A small class-conditioned image diffusion model, trained from scratch: arch unet, normuon at rate 0.0031.
Rows from block 7, named by matrix and row number. Rows with one number belong to one channel. Each number is 128 + 32 x the weight over its row's rms, rounded and kept within 0 to 255. All counts start at 0. Numbers have three digits each. After the name is the row's rms in percent of the matrix's.
# convs0: first 3x3 conv (model.mid.2.convs.0.weight, 192x192x3x3), inputs 60-74, a 3x3 kernel for each
# convs1: second 3x3 conv (model.mid.2.convs.1.weight, 192x192x3x3, transposed), outputs 60-74, a 3x3 kernel for each
convs0.57 087:075115115116128124182169113146134066163085121159097094132088050143116089148088103106098108157117172079098135226182181089129126097168150086093144194051068144136106115139101190154096144184166181082144096141117094169082075160070095137107075109146144125103148135130132112174137117132129141162118110055165142097131155130195109132121104101148116072130081121165142149150124142030137125095187149130151192097056138
convs1.57 049:142077077140032045123118102105132091118181163134131137151186158096086144115167150070099107075112162108156128175136157156133126141087101128137122115084088099104075101119131135171144107093145150137117097087126126133154109126124117104167185119156137139100096142125137100125103140178122167162118122138068108095073126082100115133153148097108094165119133139085121098151137112121103163150130096095099053128074096
convs0.58 097:098170197138141162132134066196172154107120133147191121057124136106093109131101128122168197101155137141167115165088082144102154117134060071092139174195124171207154170139141118140158117098098110127231149187111057075000096105140146101105133132113140124118117110090136110142126143171142131114123147160095099128116084107113147165133146095117094085097095092155140121113112146168158166158132120148157129144134099
convs1.58 106:147117117091129158094117132137117131121127110141134111157129155143098154103108123191157160189102135153164203202169162146190120161132077124116109194155111106196222140160155155156117146094081093108067088158185090097108112085106123177158181139165083102124149145126143150113103112139128171142160157154126104133153154141131119115136082094115113149074097126157131111146146136149170147131136110129091105080061091
convs0.59 095:155156131090150098098074118146144116105090102073077139130173130073104038109136118136168157113128130119080095135105121063149117098149084098050121138158081107148086119133134103147118140070143129061175116136165125144073112093135122142111127125085127131145219088132160126158142074126106133130138112117085158100044140104124094180053142114144125136091147165083126100112138073112140097115136128145130104091143128
convs1.59 065:106140186161097131113119156172154149105164135099107106114161122145126108131152082149112122143141126183158163167157166162154215113111158090100103133132126144116156122176110163142185131129129155094071094102142116107132083093101212172118096110129133090033145116118096096084138135129142083144106105109109111141146125103143151115133093159121128141174132151124094081145106158132127125163093098116089095150108155
convs0.60 107:090103105089081111140174151096105087094117148103142114119109126136182154152172124128119116132126140124148105119038081135165083091121159176117141199154093152174072146110098084118086138131127255228212104065045145158255149139166141158131131182136140167140143156176138129139152149150090106141152117132132143141132151054126153136113129168134146147145145194129157167136155168174159143145129107123142122108133145
convs1.60 146:168179167080140067086147134156144168114140130138134133124126146125100080092092115135096109094095083118133151178161139097087071149146093153144092159182131082049074086148125131119127112083110091101095162201182139134150109094122123132199138147158130113140174164112135135153128108152126124140111126119129067132122135149137141149124108138094111147115078096132092090135120122115105141164112157115164149105124156
convs0.61 090:132147063127119112114115166156177116110101084125120093108212166171112098170144105127117132141112123111154173113121076120167130136150161135144118044076163163126133175138099121124139095120116135116135119008089141146122101119113098058109113129088145117131183108126111120110169154135087056136171144142101096076110125103133162177136089120119144115071154110077155131113172101086097147131188131107093124100101123
convs1.61 049:099130133141120079091139129171127101183135148107129120124117127145129096154123127138108160114160122148130162177148135109095098150168150160137166098073072091159122106123139134199208134146116141151157219089139089090068118169153111132167147093161087113136108099085096127117125102151120164136184159151160099100156197118171129107144121131098088187099122137116121142130132121091113127103114123181142175133102076
convs0.62 095:091169114157194149090178142117148147101149072155092087184136114143106132135112112104091135142128093130117103163156085136156181174135160146126124073173084173105079141110101125140168134155133057124077157154155093059115090152094131164106135132116160156179107101090157128120102137143128167099112114107111100098102123085136129119138135131122082139196169090149134121094054158067070082134160141149157139159135112
convs1.62 066:125104136132138104144137141199161151139097132104074115096076091150176160153139128078081086121114126198157118164117100098086070101149145090099097126118142134130125098079166104083074098094082131113044102135132114152193151160175127136086128143094145116068074112147097116155093140173049090091092137109139148169145129133131139110152124101106107105159180118086153133093112149129099076145146139120137160108142180
convs0.63 092:149130168157153111127172121108162163132133183141134142120113133081135134120134106120115156166159113134124142153202099123107160159157094145141164122148185023089179105137134196145135147120078168096117154106110114085172182160176086127133108087114146109193156132130159115131158128132075134145111119120162123167075129086101115075092107108176138105107112055108143129119143117143130126161115129140140102159124162
convs1.63 054:152132167165112078118121132154142161052033096090141119122158175148170104122077123093109166113137121096107121122137096108097083171150136096116088128126110136125096107099123140126129104087171166180120141157119121094130088119118067132095108089090143137150126121150134141124148159170125142092191149113171167134142133205150120119197161165201128157146131114090108143166174163111144177172143126156191068148138122
convs0.64 099:102086055161138134121092147100120135105116149095071131154135093149153103144161201130138109197137179102132120109154094124126142081106078073119132104025096211164159130128144133120128144136152105113173159108076069186045109122113143171167130103122108129152146103115154140090137138115160096160162098117099120135084100095095078065151115102112091092148154187105071147083105130075060142156193139194149120157139157
convs1.64 060:121135143132140167114094138114118092154163140147136123141174199034104072103121122120149107132126121094121119139086081103107107062114132172174142142129128137069127173180189105130230108135184170124102152111104101127138139151158099067130113154157094110138164139100121132125148150145150092133119081076135152205181152191139112176142112134202116095164143115162117091218158140154178162146126111198145192124136105
convs0.65 102:067071118168179177134100125092046095132141107139103102070103103114133075174137103178161148113109117156117111131136094133120144188137137177126177000046128116120127152105121161145126107128139070030058190060129121116139091159139110135160083095104157145175059115112161182140096140126127123169115116131150099138133047078129117139130164097112098075161157154113152145106136123102102118132112126113130138185133117
convs1.65 112:162176167158129165125133187166158164125071048066115089123102143134128078124112102116144170129184167178129095196184151141137117118112159138157144146150102156118093146159152121149081099094121129169178126093126149135138093138120179163112109062095134126149103129097111089110171164179070100098081112126154149172189127143134072104133138091159130096160093095087087099068088081111102128108099105140151094079072111
convs0.66 098:110124117125148144106085097141126084117125132148141135092099088153082128130107142187181141131118126109120093116081126118090102148135122179184144160191165151136210104119178116140191045170116159185140105094114139083067124155109111119116168183113178144143136127113107175135146142149122134107117128125134100118121117127094138090136122178112170165169197196138143181130146104136134058166123130141138110142136125
convs1.66 098:164181129139144176093089045179158154137136156135132118137112169099164173132124132159185211129112143156141130135097078117140090144131087039073111136102059130105090141174171155125134201172164177115092132153190120147149142140129146145153163113122101117132115143134121133132120134142118089127144106130153148149192111102163154169103137101136128126098144202120142117183075101138136133198149102063140110131135114
convs0.67 105:213110121156143138146150154146087092151120106195149142174119139182143158115088161090113085089089125128110114136096051166144138173111108091156062216145117145164201151136147071157119104111139012093115038085097202182207139138055147128097100093084120149136153169139140124137176160158153132197133162117149090144142117114145118092149146160161183169131167181118125150141092136170167166131142155178191154159135111
convs1.67 135:145129161144081132162137149085143110118085113138125145140125144147143156116085084148166130094116137191155156165124119146083050135120117097068024193156064142160082146120162117143094102092112228192155157125152136162165154107105154083080152137114187142113103103089116170172136127110151158148092075072115142125098154122113121135105105064182115131128093077107092114117141074148082066110160152153146102101127112
convs0.68 100:110105142212164159130095094099116097140136142157168161148138194122073092146130118106124156097111189090132141171163114189130099164138119062129124130175071149112151132144116166161163093090120158084161077136199058134118203188183109111075132125105101220147090098132148116100182121129152199188177139155187208114119161094150119105129120153097080115128108144152126150112111092166105127128130141126132147104126162
convs1.68 083:193183180194159134154145192110156140068093113106145121100114066165161142082112138123119095104130144113114108121140110130109113118109138131164156117111148090091070195182148117146111047086122103090140151162189111087064113123110185142149129149127157123118140119140111098125154142153127141138105121060165164148157167162141118124196193180157161162129117103148147121139114129119108063080139151213164172182124112
convs0.69 094:146232148106036157097110074165141079138111134097143128122152123136145116167154108112112074148107154135111090119217185125176127067048117090045137133126095130127108094111111154160109139109163118152142126079113111088131093119117147142139097091116132157158092080128129109077135125113129175116124122099107134176154072123137144170130125133117105130084137172139171106182222154136213144108109104122123089142142142
convs1.69 054:214143115186119115111082103133107123190147132138161125133145112129125127117136104136127124107108104162158128156093072153061093076067081161106113116062059105141134096149181103100084162122190114133107140109093090106148094151116134154152126117154143107075130184139137170150126096104132093181113104113139131120083004044084153112115099139129169111138066119112063060116064103127141146114088079148102102129156142
convs0.70 093:104134090138160127145135148152084188153144147104129088113150125151162101124086088142178161179177118133112130145090119114094062088123159112154186095116180086138185131144172160121173031052011142111155120077128106183134076066158128108120117083069082156123125129138097163130104109144073138167108120128121171139103112075159145149102112083194177160076089105142127127083140073134135137151148146127141116122114111
convs1.70 051:108097059117119120132159145088080086112139125072082064154145100114163136099102129177180193138096115135120074129120143235186123095116136130128127130127155159112119159118125115146140157155084139163185174156247166139200137142159082075132149213163096116155127081061149155100176159143131161158094063117145148179106088144144142131119115098099083094115147099159164131119096108151197138171149141139127095128103079
convs0.71 101:133149146144149106128154180096089092135129097168137141123097108115096151135135091120115147142148119131122129149133141166099180173164105201170107148144112182173096089146134115073125145081046200226220078104147215110135106124095119162162146160087075089127125101089121135132149128152161125116132113120198126094127102143186153201090099109125127130109138131123148095129138107168174149124118119104117062125140077
convs1.71 101:128139142155151130102112142110060114114093099123110101112154100133139171117087086109131158167139078104128142128149119106197094145157149177207165162099132086122161134173223140099090134158137118115091158166131200127142094081070148132123156176186129102141142163129136147111133115151125116090168163138111123098176170116161124149148136176148143184183141124115109081130140167111088097146160082187190134115107121
convs0.72 089:081114129086102129126117071112138134135126134105105109145100146103103165105107170071128135115134117153133102140167123154100130158106127166168145105151161127150135103125098140204158116170161106117135172098050168093084117137059141169168148093177126128182119108120114105091137177118142136067081177124148149172095075133046127168109154117157175161151133145150117099135089087114190181162154131135105156092100153
convs1.72 049:107155110077124109126109152142106154100097158113112145176143142129156141035100099148173190077108072145081147123089118059106156152133133110105113124117151137115119082119131080155136162145126122118171137105148126100157140092076098100083112152108094153150143180156111082124124164155179157112143140117100117105117093127082071099150206124106104077146082125096073076133130048167077155090095126155130082173194111
convs0.73 093:163149141113157179066086104180173149119116143159121155091117132118077056124138118117150120130099151163106122136059067131103135032110082092096157122106147114180079120160141185138166112164158103122115085077133071130146194095144129064139148138108109108085156131148108132112089129130067096079163127124175138115109129139130121118159118101217220121131132158120128077044090114155146150078097089144086126155135141
convs1.73 051:050083127129130139107149132169138116119137117094096094147126146173170218171121111156125114132135175110077117117139161194175150180133124147082143169150174144170179092129153142139166121110100146160159147158145150119114145177141163136143145163081176139124133144097098089067118122137178180163106094110133116114096124097070102113150113121112126120144142152108097130082078078162141071160145083124143152163114098
convs0.74 100:069130143052055052055080120156130100119132153096114131162166144124114152084147188126103106142109136103109140086113069132097142106065078141115116144111134023083057124126103139149160171143210159139105139090071120108127100063077110089139171129134081129101112116137137097124177117137138094083168122139194147097179196127146126113097138157111143124122168154151116080122166123154122098140147163128129101095141102
convs1.74 082:170153136100106097084049067102101111090195166154195148108101129116133089142156123150171187111122150134136139099131116062105100105060025102123105160142120192180221122165171136136120124091112111108114098136214084105157149163183196118162195162179080084114157134160159139143156177163094111117059072069092083128173140109164170114149163129114128097062088112158144128137148159136158129123132151153177147186150155
convs0.75 090:077137143136114108116105062147111096151128152084094129080121148116116125098129153137120131116121114146145172155075139146168178154147113152132182148170108137146124153166180115193120140144152066030062187127107070156057163112107135085164100132146125098072170151105174177079179179140115168142112141170162147137135145129105111034090105118155131135159160151151126147087136124087091093112165115112137100098123114
convs1.75 049:126127116048116137152177193162149151151122190137151158101067070144188178100035076138134174148074104081159134115112151139167185202173181114096111110147098121163122137090128152112132067093079124074101160173137131153099138129128103109120129132099162170095154154146118149110142170121127126102093083121137127159122079121109078091094082111094117105177160165147149229121100114077103105165169125115065090147138186
convs0.76 118:117128134106144104099151166135120102155139098143153151125082123107128106148100146104120086120089103145147191171145138129144104178100101244255245133167142151175170172139122100105108167181146000065100231171173251106130089096098143162149153135121147103129150112127134135123103090107137158128110129119167124117123117146138128111132104101122099104151129128131110123159156166128106102137117140133144143101129112
convs1.76 204:112091045157125113151076101061092109156141135156138109131146126106081114180109097110142123075105095134170129153125120138133170102098110072093108102102064098123110142097130165146116137128157187184212164127173170224241157165132161099103189091104144152110075103149102119152149160194124137095137153129102152111169144092127125097136127073153092108100067096139143095119128074148136071130130143123112140187189166
convs0.77 124:122155103101147165147113164123134125128104115108122171142124106142095134161112135165151136123130131098130146143164086129143121167156149116117128108132185097098189144132177146112135128120088086141148255251048255243000131133107108109098134135118136129120149167104150152126114072074148101039171127116124144094189149138137150105172157145147159176126116149130144120140165124095183171136155124169168157152150150
convs1.77 213:153125133141132090157110066063094137129112192155128149136134131155106119152090110133117081067157172091150112152175111132129120116120151090064087081156111083177158153160180115085162105130169150071073204151071125155138148088066142128121145125131184156143144161125163177125100105097166134098137174163136101127162094127244132137102105123176147144156064090129146104134126123120171126091123084132092134135160193
convs0.78 113:165165163173135152150140135138116106155117116122127124125160143142130122129170151124139148138104117093075131171160179087102125185147139111249200180112183054055110168141112136098125131161144072008074113157155041103123138151142147131131100092113107113104128101129111091106098095111136118116136169177137136139071104089143123105124121125125149146172122109138147109130131127102115123141116121134121143151172142
convs1.78 177:154120081131131130107095125104102098161164145147155132138124102168149156136108069215169125147153129125127138076044081115103112090095095063068081085151163108122076103086113132155150116135156191226212113080119156138109206167145133129121094047070127151137100078151085126144158178177091135110111123113122140118160099127127133170120146115174158134157132186158150145161147154123153138085076075118150159148142157
convs0.79 104:106149156085130146129131180118110125148095148114133142189154130141144155124147120122175112156147113144125141149139124136109114076113083072077172171152131100110142113124141173108078129157086144194132096172119052121040085131142142118135091107111121145162164184152064127121153140097155140109186146158105180184098173252115137101111081051085117118131164152139137143146172148152147171124134132118137153095121106
convs1.79 099:125163147139138118096060104089111141127146152106074081099079073159111128136086079119166119036019100138119105140167124099104162150154168127105128134170144125141129112151167131163132147173153162181158095126135058094133140129129097120148151112083081107116141093119101079123133123111179150093152109137166124107145139092115143072189185112090116091126117097085063116108050048115066058148108116135094120137135136
convs0.80 116:168168148173201153166187163103171172112082103095137145129132146127197195079184132142124116137148100120150169148154065098167137095167165125131131159152093139164162097075114074096087096113080077214134000185197006216137146178165127150208122081131075130109091128094093117107061144107076092127095060124114159149120132138173167114150100115100096122134130115104105143125127139081132121105111088128131143110170122
convs1.80 143:057144122093117160052081115117076118145127076122130085143112110032074063029110114137129128180159115150110129084148167155127119163121121112096088150142150146131124154115109145118082134144121126128148110129165127100146100130167059106128070130145120146165098119131130115086114134128146115143174099156088100123118078100108139091092108103006121137037069110168127123099166117092154134117128165138184209143112114
convs0.81 093:136083132133113154092176129106103121116110148114145114112152162138140164173130132102054168112106139142137107114122099142149059108083157153073114136134119116104125114120086083078154107108158139034045119127079121136099141178167139149124159075112153167100155151140138111125100081141209152105156124121169125109164122139107148096077126159064078106133141132144130156118112099096092128184123143138172101168154135
convs1.81 065:127178142134132154114104074143139201114165138181170121059064080117135136091132091177175144145184147127194165116188164113131078151105071108128143103090112171163143146127151141087128161095106135141121102125090178171169146159121180124097157134135138186153149137107095113071110108088066089058104081045121115134079116099162207159171151143107090092118102123138156118139101162110131189152156149159091060156139130
convs0.82 097:133120064147137092085115102024079180182144166159154161135166119130120093112070118099137128122129076128136136131186083153138119135124146143108140129104207174172156094102135130119125113112100173113102088089167137077177149163125098149107144130193104076143112134173148144117128100173097130143107101092172125126170096121127142146142164160100119155131150157212158134141160148166147157134112125129089134138150146
convs1.82 070:122130179200155079170181167116067112061088035126132178148137106162126089142128132149102120089127106200202178127124071113059106171150194104078075106135121110086072100067099081069062132155165175139087089080115104120118132118137132120094065059094183154121180118139102102122173117107083122132118128103144095111140100126128114133076110140109085144117098134127147148140151116123085112136108142125117103061083124
convs0.83 091:130103155149102143182192066101079109096104115182110103116121122128075144086027094136151135106090123124153105168118151171181148094175123135085114090134118106112071187149154143171129090140136125108104207138100151083184142165110158141107118112121141119096091164134129145134097154170141117159160099131101131119150194138100123162150122094118111062126096118135135094112110100086126147098121088156112112185143169
convs1.83 049:099077086179163082119129176160074063123086136154108111110184093144195125161114125085118081102119160137152167168090158131124145141159127107115143110126151116165121103099130088079107124088115123047080109101182130166107144135166168152077104095145123130119167169194142078130114106133112112123145147111155122111097098136082092114153150159123107150103115114093114166120128194144132135132131143122126176140107166
convs0.84 098:123061076154148097133095093108195180129144125088116160092093122180106086145152123097087130143130167099108072148153177090138155154131057166188168150102115140115143139126108152070080082072085098053117107166136095152037164191179054160132115131096123139102142104135185175136063112137082158156109119173071124127156168099120121100158104088144129104115157144197120089106146126073138119095095110117089108133139095
convs1.84 060:078135161129133144151178222076089115052126163090064099121157189176149082137137120099087085124120134135130137137130146080077115108117061138121159139114096196143112220182144191144094120089122101110090125129113130119113105126124108103131104114133089065097109127099142148098125072106057053136104118099149153145116140135109124113127101143146134139175137153155157132191164139110134161158152125164143077162139133
convs0.85 103:171187131155116132154170150107113185146164161138131150201180132116114132206101134108133148122106123084150124085115149152141182118109176123113134198215092173117104127127132172157141054061074215137232127140072109172117121145154159174141173112115158096143077100115102141139155056116170157152157181106146108132143075077111173173109095092118113089131129081152120156149098068179150124141151170148158126138119128
convs1.85 128:082105101058114187153140091097118139150067073146133130106092134103048092118099096133130142167107099150133116123150119100075105180176131163121097207161065122112163138184153184134102151147114092128134123166202150158193135133159150180129156153172110112133077103170147111102148109145158119179151205216159131158129104116150178138152103125138109161127087120106107117188209088155172132135141134140108190107076106
convs0.86 089:145113114125133098119102113119196165113156059072111118139129137161131135180129115135134140159126136125092111119202102140131151156170105196116089084116128152119151123178156072091162088054128126076136114129073093178087106199164137155091085069127188121124126104154146129123137111162170168143104092112097126142171056163168138128147118100169135140113098106142068122118141187141082184115097146115105090153158090
convs1.86 053:128124140092093140142139121148149190165105123136083122160104143155123087060101118099119095179129134099077061172145118104159155104115138112110088122166161115127131110120096110111123102129145122182127128181120128192165115085079143150143145112149125147157085132114107087117108135135090094088084083091118117089144111136109099110161120109149186160159166151121111108111098081190185161167160128144181141131131111
convs0.87 101:079101185097138162152133125133075072128088080110098149147150124154192120132187177177116094127112166137132128143141120135129088113092113138109060229150117097173153114134112130182130132089138209230217152106203162147190133141111131150165160179167096112163187178158103102144192143134157134120131158119181138117078173145126111107104102159172184156167134200147163143121052058095128144105127109131107120144124143
convs1.87 109:163138187103117135181107123123092084148161106176143114134135149145136122111083073196134126137141170117128127119134139119126182153107126157179140119090100137134163090114109096095123156143118138159121156162129190151171071089073102098117153179122125097179146150107159147159135143126138213193153161190143120152173121148190161146194151190127118109120111068126137147149121058137179115118122161072128132152177171
convs0.88 105:140126121149137174122127162144102081090127121114134092166176161129161114153127137126110083155138136152112138171147068186177186173194219064123211097106103107131072156130157045076101067125156255176085182067145238204143092114078103126161147101133113113086138159124126140128157090047113125102105113130147145109145102062133150130153108112120130130097114156100111164109122112102089118140126132133129124099119086
convs1.88 126:150118112037097159085158124104126159152194148143134136126166166064091050130086067138141128140104135164122133161176160119067006106098072138152157202189166152162126158196208166144136124105108121100125174205213102121121092144138175117183153194206107098105098064128132098098101128168162102127178116128184182198121150125148159150162107125121112127110038118114131123155124129149141134140149105094129194132162131
convs0.89 092:115174155127131120135156183086122114113130103123124100122098097131097108070168132101094138098167130146120152100142128159138169086175194206064129170175160075159139126101086159087153115097109095157093137111158157156121135137157167101131145129147136165149115084130132102124138141134172151095137149124133150186054087097128106103096138100125153154112141094106075072110129089113133078160140106150099151130178132
convs1.89 062:148133121141128117121175126149197137196148177152106171074081102110154172086110143110130110093148177099112148085100076122146092132139127104094096124068125152144168162129113077114130128145136149138194161149177092115155120109115063090121106158135118131133131107128138179091090121086132066118159131114121114101193095085139167135124128122101088060150144148133121142129144170167129134149132101136129137100135109
convs0.90 091:136087113115120089151118099161146156114120188133099133101112121121127142129114134103152139138090103129150141131197129087127091094119177086122136114108115085103141172163195175138179126112079142154072156126093205095181065096065126127106132114130180151122142133074153131123121154122175144154093126088149171138117132072128097114131102105102132212103121196132138163128181104106157104183105146119152137173102129
convs1.90 048:131177174193195194146144137151138163129090068062099137144163119057063140139149147123147160150120096133160142141126138110117154093120153145115094121142130122136168127128128055075061097085140141123128176154109181185135094133119095116101156114067122158132142120132137120112121134161126116067097081132152144153132129205165172147104123068120137114127118108082130167187152100095126159121093129119098120120156160
convs0.91 091:142127159112163159135144150091055105137111126137159175165121128153137144095090144119161137143180170127098185086177144128095124127119114218149123151104147116114151118106148121128114109118133066083110063106172101083114098115109145123096138074156109069104134179170197218167043129130057094127086115173152182136181166175126120140127094121112154145143143173118098118151162139090083104093102139131147110139111059
convs1.91 061:083118093053125150132156131121117113113109091093113149138154139100049096137119123191193156076116127127166132158112094106092113132119102065096082151114159118131138107127125160050087114134123082134142137173112157146168096122080060145185113135135069079091075052147111184194096086119040137137177161110123175132104101055105080112145150108107116149167168160159167184194192066148166151118118087095072097147106140
convs0.92 094:127160130110085111156170129124160148139175140133098076114167125104127208125113165064077143111118107177126110180157130136104140170116086142105112086176152068147142120148114104081144123150108062106065087130084119149147155169160135141144156156154092116123126177132121141145077102131157163117069142100063110165127137123076103135126157142113139103171163120154124174096140157108131119115154098131113118183119065
convs1.92 050:128114125154100079131124193135151116109137084129107070093109089153108212121109124148130093142136115177128118140137164145142154116117109163143111117171116104072109099161105137131115146109066148123124169096186115113174106078087174101095192083115129133123124138062133123111119104123151134105194121088153142104142105166087161135137091108111124171177130140084179131066164136113144063144131124210187081110123174
convs0.93 115:068090182116094136091155106114100141175119182126077107061114105083128180118136154118096121142179159123163158097107140142162130172167119159097065040068157076099134135127075104128096155153128204169168145173076243181000104074095131119145138169121110095109152106187133137140074090089138162123128135111159170150129151126170190179109108156102066135115130158160120152152070147152085102117156140109100086099126150
convs1.93 129:158175138141154124089167136127143167117155173106113085098045122131119148144141139080075090115095101138118091184112073158157122085128086079089045095146146111172140121111153126133126122110144135079117150135140094086068154101151176097126162133139112090085149108081129096106096068155101109096127170112093159158146145077164159105140130111129174139114159060143195082098182115128153110163137132118116114101125129
convs0.94 119:161156122126119077086103106108127145138142113131133145129147136130140152112121120167132139109130127118127107184198149144156131132148150105097117164158136082168160088108096047045060150120082168184194056062151006023087149121133141128129187159164099093101127144170137166168153158170118112134146154126148111106132165146136146091124128130121078100093093092106116148133127138182139121115133119109123118161157150
convs1.94 166:150102106141107101149124120135165142180135136109114131129099076157162190215198211113131115127148146210137156147103093199167102117134159187143095184180146128084082137105109115147146180136156119136130064101068127142157164141117105048105141088101075106131096085141112131182085124117170107119121076079154127133140133171068100083121138165134104153184163157131113118157141138056133149087113137143156157092115175
convs0.95 121:148156174125155125185192165114123094134147172177154148131151142128099141109146142133131112143175163118115143140135172107057150078131173190171134158133180044131136120141114161182154103099078000000096199144161255175255137141131096115142115118102130139124147126129129121124127113114183153139088098130095106117110103110132098112119139142117136118160159164126121129120102106092099135114121130120132111142173145
convs1.95 222:138086063190110078150127121094104087169191109127142153110136116136142124076116107120174138088137107184163163090061139139132227181170146128170156090062104122067042153104088152095053086082112166161216150091127130146112161161150134139133173133073185155115082105172113115123162179176078104129103088070122109076148125110114122145075080032121123104122100135152181140122111051049114123100145122128137105164163139
convs0.96 097:129150114134106155148070144145137150112085145144141109123111119129098096133135147126141146140122143155145162179125112131156066107097092111146073099095158176238164152101098111084071148114132123107157097120136135076088124127114136090132092108148077119142165129093109108109150118156131158134195169145141155095091104117151102137083115166154142111092132120102084101166053052185133130116143137119117133115146151
convs1.96 070:098126110175146185112130089049016071034070090146149094115043081110170167143108094116105094189154143191138144140137141104080134092097132139118146174088129215123096102106111146135151148144123151087109105119180084071091125184156178182082132111143098107112093091155127116181128063098163124139143144105130128112137109094154130110100096123174129110120094082144152096139110133132101107136136144162185151071073100
convs0.97 095:101095134123116144123123069145108125098132071119159156131139117086118124167139118139087091084095115122122149189181184173118127198118082099110148177175125060072053097121132162149148132084180180072121101082141117132068145167152127126132181116110079109080151097109100110127216143166133148119140148093179142093115171137134167163102135117142098099115152110074068150155118081137133164139136150119146090152181159
convs1.97 064:096098153117110104154188190131124110120124203189129130138088107196132110159174172119087133144164161153152143076131077123176132054127081187158149151173139147134156125120137123142136137159171147131067115150070112165131112100153130093119146130142138126145093137121096118124140099130109134112087099088158169147210109150143152120152110097142053107139083121128113082167140134113130166106100043139142097188163195
convs0.98 097:118071117102126169118101110125082107088154133153116106131164137115118148095078098148123162107102138123087094157085133059102140086085109072148085179160179091103093181149130142146157143145153124105115187100078175131125081116081129113076158168127166137139094108101171139126123170117174139084129116092134132123139110094127099115144172185083072138129160124133065148129145152155133179117140127107128127119060098
convs1.98 075:182141134164162154156126136110129111111135143174156125141131121142115132141111069125144137120146158116068119114107110174161122110121098123129118083060086118068100102100113110102082144152181150196160139095109133135107103122109100091119136136134183135166153171213124143071159153128142121054150147120098086087102084150093102155079078062168169173074122141116109070146073115155128122148143108160130120169148139
convs0.99 109:143124118115169172105129119166144144124121087080090129143175116145136120183143097138161160111140098136124112091069167095117147178166170136177151121087132100057032090137160071123057113105083000043054213117144121086118099116094067080071053065059117084102119098072110144140109095021093123099182101101113130116124120149126112131137135161134136143110136123094146141166114170149137116118116090156118115116103121
convs1.99 118:136132108072140121112107068100098094173130135152129156161122122131095082154080117126125132089157167121170136114101116144114136142128104092099111083103144149199207124105105106101129135102133116132145091160163140145169147138141147154146140097082133169139136167153109138184122111137104067111142120100147140127151141108109092144159123142169163147131133127137134117112134142135126140117101122148108095233204115
convs0.100 085:134085070075072077146189163142111175129146112181172147150094094140110164172154112063147102154127129118115182074151165147159133090097122150249181115107155135120132160186127171100137181142118107136149079127101125160140088152171083131235098152111074166100159147146116134142074110119108148151124093129100127169137134126115124153089077170114112140098104109165129107124124111064074123120139142116140109137152142
convs1.100 047:102060107136119150188204162099083085071111087097079109200121159109156124108092099146090107138166130107153167169119090107023094146098132112103130123165120117084090122103097171148109170170087157160131148125042181175119142135111083113110129146174139133106135138084143179144081053109153100125155086146115136111197130145101120125110079111126144123125092061134122144106150121163151157090119101112143080128069097
convs0.101 092:085069128153167123104108188125114145114091114169165157089144145130137135112111158120104097061117166076162115120140089139127118078087133142149155125071124100110126140113161148157174168096063109134196046152126078149150163122173159144200131175230167158168131174187181144113152138170112203188105139119136135081143100178055117128135076115081051096125099050099142122133081105100127086113152139100074121138144132
convs1.101 058:053065106033080119064080133148087113102114127156179147110104114096168207106144141116076125068120114158139140134155144133089067155139160110075092130100095110118138092121141134091087107084112127117137085089123177148153055082086054111071083107108086107086159109107133152143092118140130149146136114131140135121185166158118134133131134143134131119130097071115164154055128122239195175099145118214187182134110110
convs0.102 101:166133136103119094118162111164178156132117121116102118087133090168209139175154174136124129122100131164184161062138101133189131114156172082094119129156174254073134127122059127126102118133098204154077125121103082162164074153160132169130126122129177130148113112101132105126131101120148086070174131149095097137051110127096125134180157095164150135098121147136105080125137156145091113177139144098131133141089105
convs1.102 095:073097111096121112104083042163131145126102128097093165084118148074071092066074076133163116096145135125066144121125102145112176118099132067086091122172111109161090131113122165101120171155173152147151182199133134117116082126173140053055146134109137117103130128108099097108076090050151153050191150143108128165156117147128159121089114073074093032064094039095101153082166146154152139135107114109092156107055059
convs0.103 090:127076125186137180167139061112064113149133142118102081079097154133135147128156135052075109084129122119139098085052096114153198120130131083051047085144121149152133171150140119110132078110073059193156134148095113110142137121112099149125138102096093134094176143184158170171134128117081065072150126123194093123103122129165193164110068116148150074187145150127092138141155120083076073131120081140153146122143137
convs1.103 064:103090103159121091078084097143132094081091095159139144124139148109101119073135150123109156151157096080168143185176143115080096132151156135123119098098149111082102122134145130126120087134096121164126160139137147152124121134143089112150113140141111125142119096132194193133144186156140138123129118146145134079159179166156058085077108114132145145152152136135118121138096088125157158142102139121116127142156116
convs0.104 096:185069089120157099088104126130107113159142117130118094107102124127125147060128096112097145163112126125173122093129171153210102103122095111133212156158153144181100114103113062061110076119174147157093108139101110107145149142126100116112107137156110134138134121155100083090108094081165153152102128153116100091168144120140111067112153148155136158187175150110118103132125108103051098119112097161129090124101135
convs1.104 065:099119106120133131111082109145090149134114129123116130130093110091071146179158119196165208152124143174143144122152155151125095156136087188170115147143091138115119086125144135161187176109127169138147112110145147097137117121098138116098170094134096114183111172176133143152127139143074123088097126110141137159161124092135108102151141120119197107131159113170150138097088102078094129152169121202187169125123120
convs0.105 092:089115101092113107149126164118154134132066095139120091102097123105128071103099134121125089124091111126104088138051120096109159150146212121135112026049139195097112160171129080132108061128146109115128139099152114130118136165159147159097102095133119092112109123138143153170063133130065138126155092139116140151174160126118137177121139093101139077105087056117160118126133182099128111133175121151095151119146146
convs1.105 050:108147141130122113240136155137121130138156140143150104119138123138090064141150185133138123044157133159187229109106159173119142196191186131120102164177091143123106152095099097083103124082067129055099130071114164110129146160160124088128164103085144164126148135196105105097147120118149135125149116132118103097058040027125121103104081128103152136128064123122146173137105135130091129140164122129130084139133111
convs0.106 092:142113139146172135106134089094077140139113135152130176102173154151161068147056117134141156168132169125125147168140091080112138112083093156157136139096131124089128117141117143171130138156128099181091110078128159153150142168147109088096127109065168129160092102110088095131139159180140129221145111095078163172152157120121097129088125157154108142135180154090131102153130178138162116155128134119123115132131141
convs1.106 058:155140148098154065079068114081110150178128107146181157101140139081102039103133155137112110115130119064071149122131095182189091126103098184174111090108058161126119128186176133111121185138165140150148145134185052081158093123148138096130207174147104113119131171174109147134068093105063143067068104134136182165135143076154149150142155135133118097115122166167173179096102095133123113089112065157152155149165193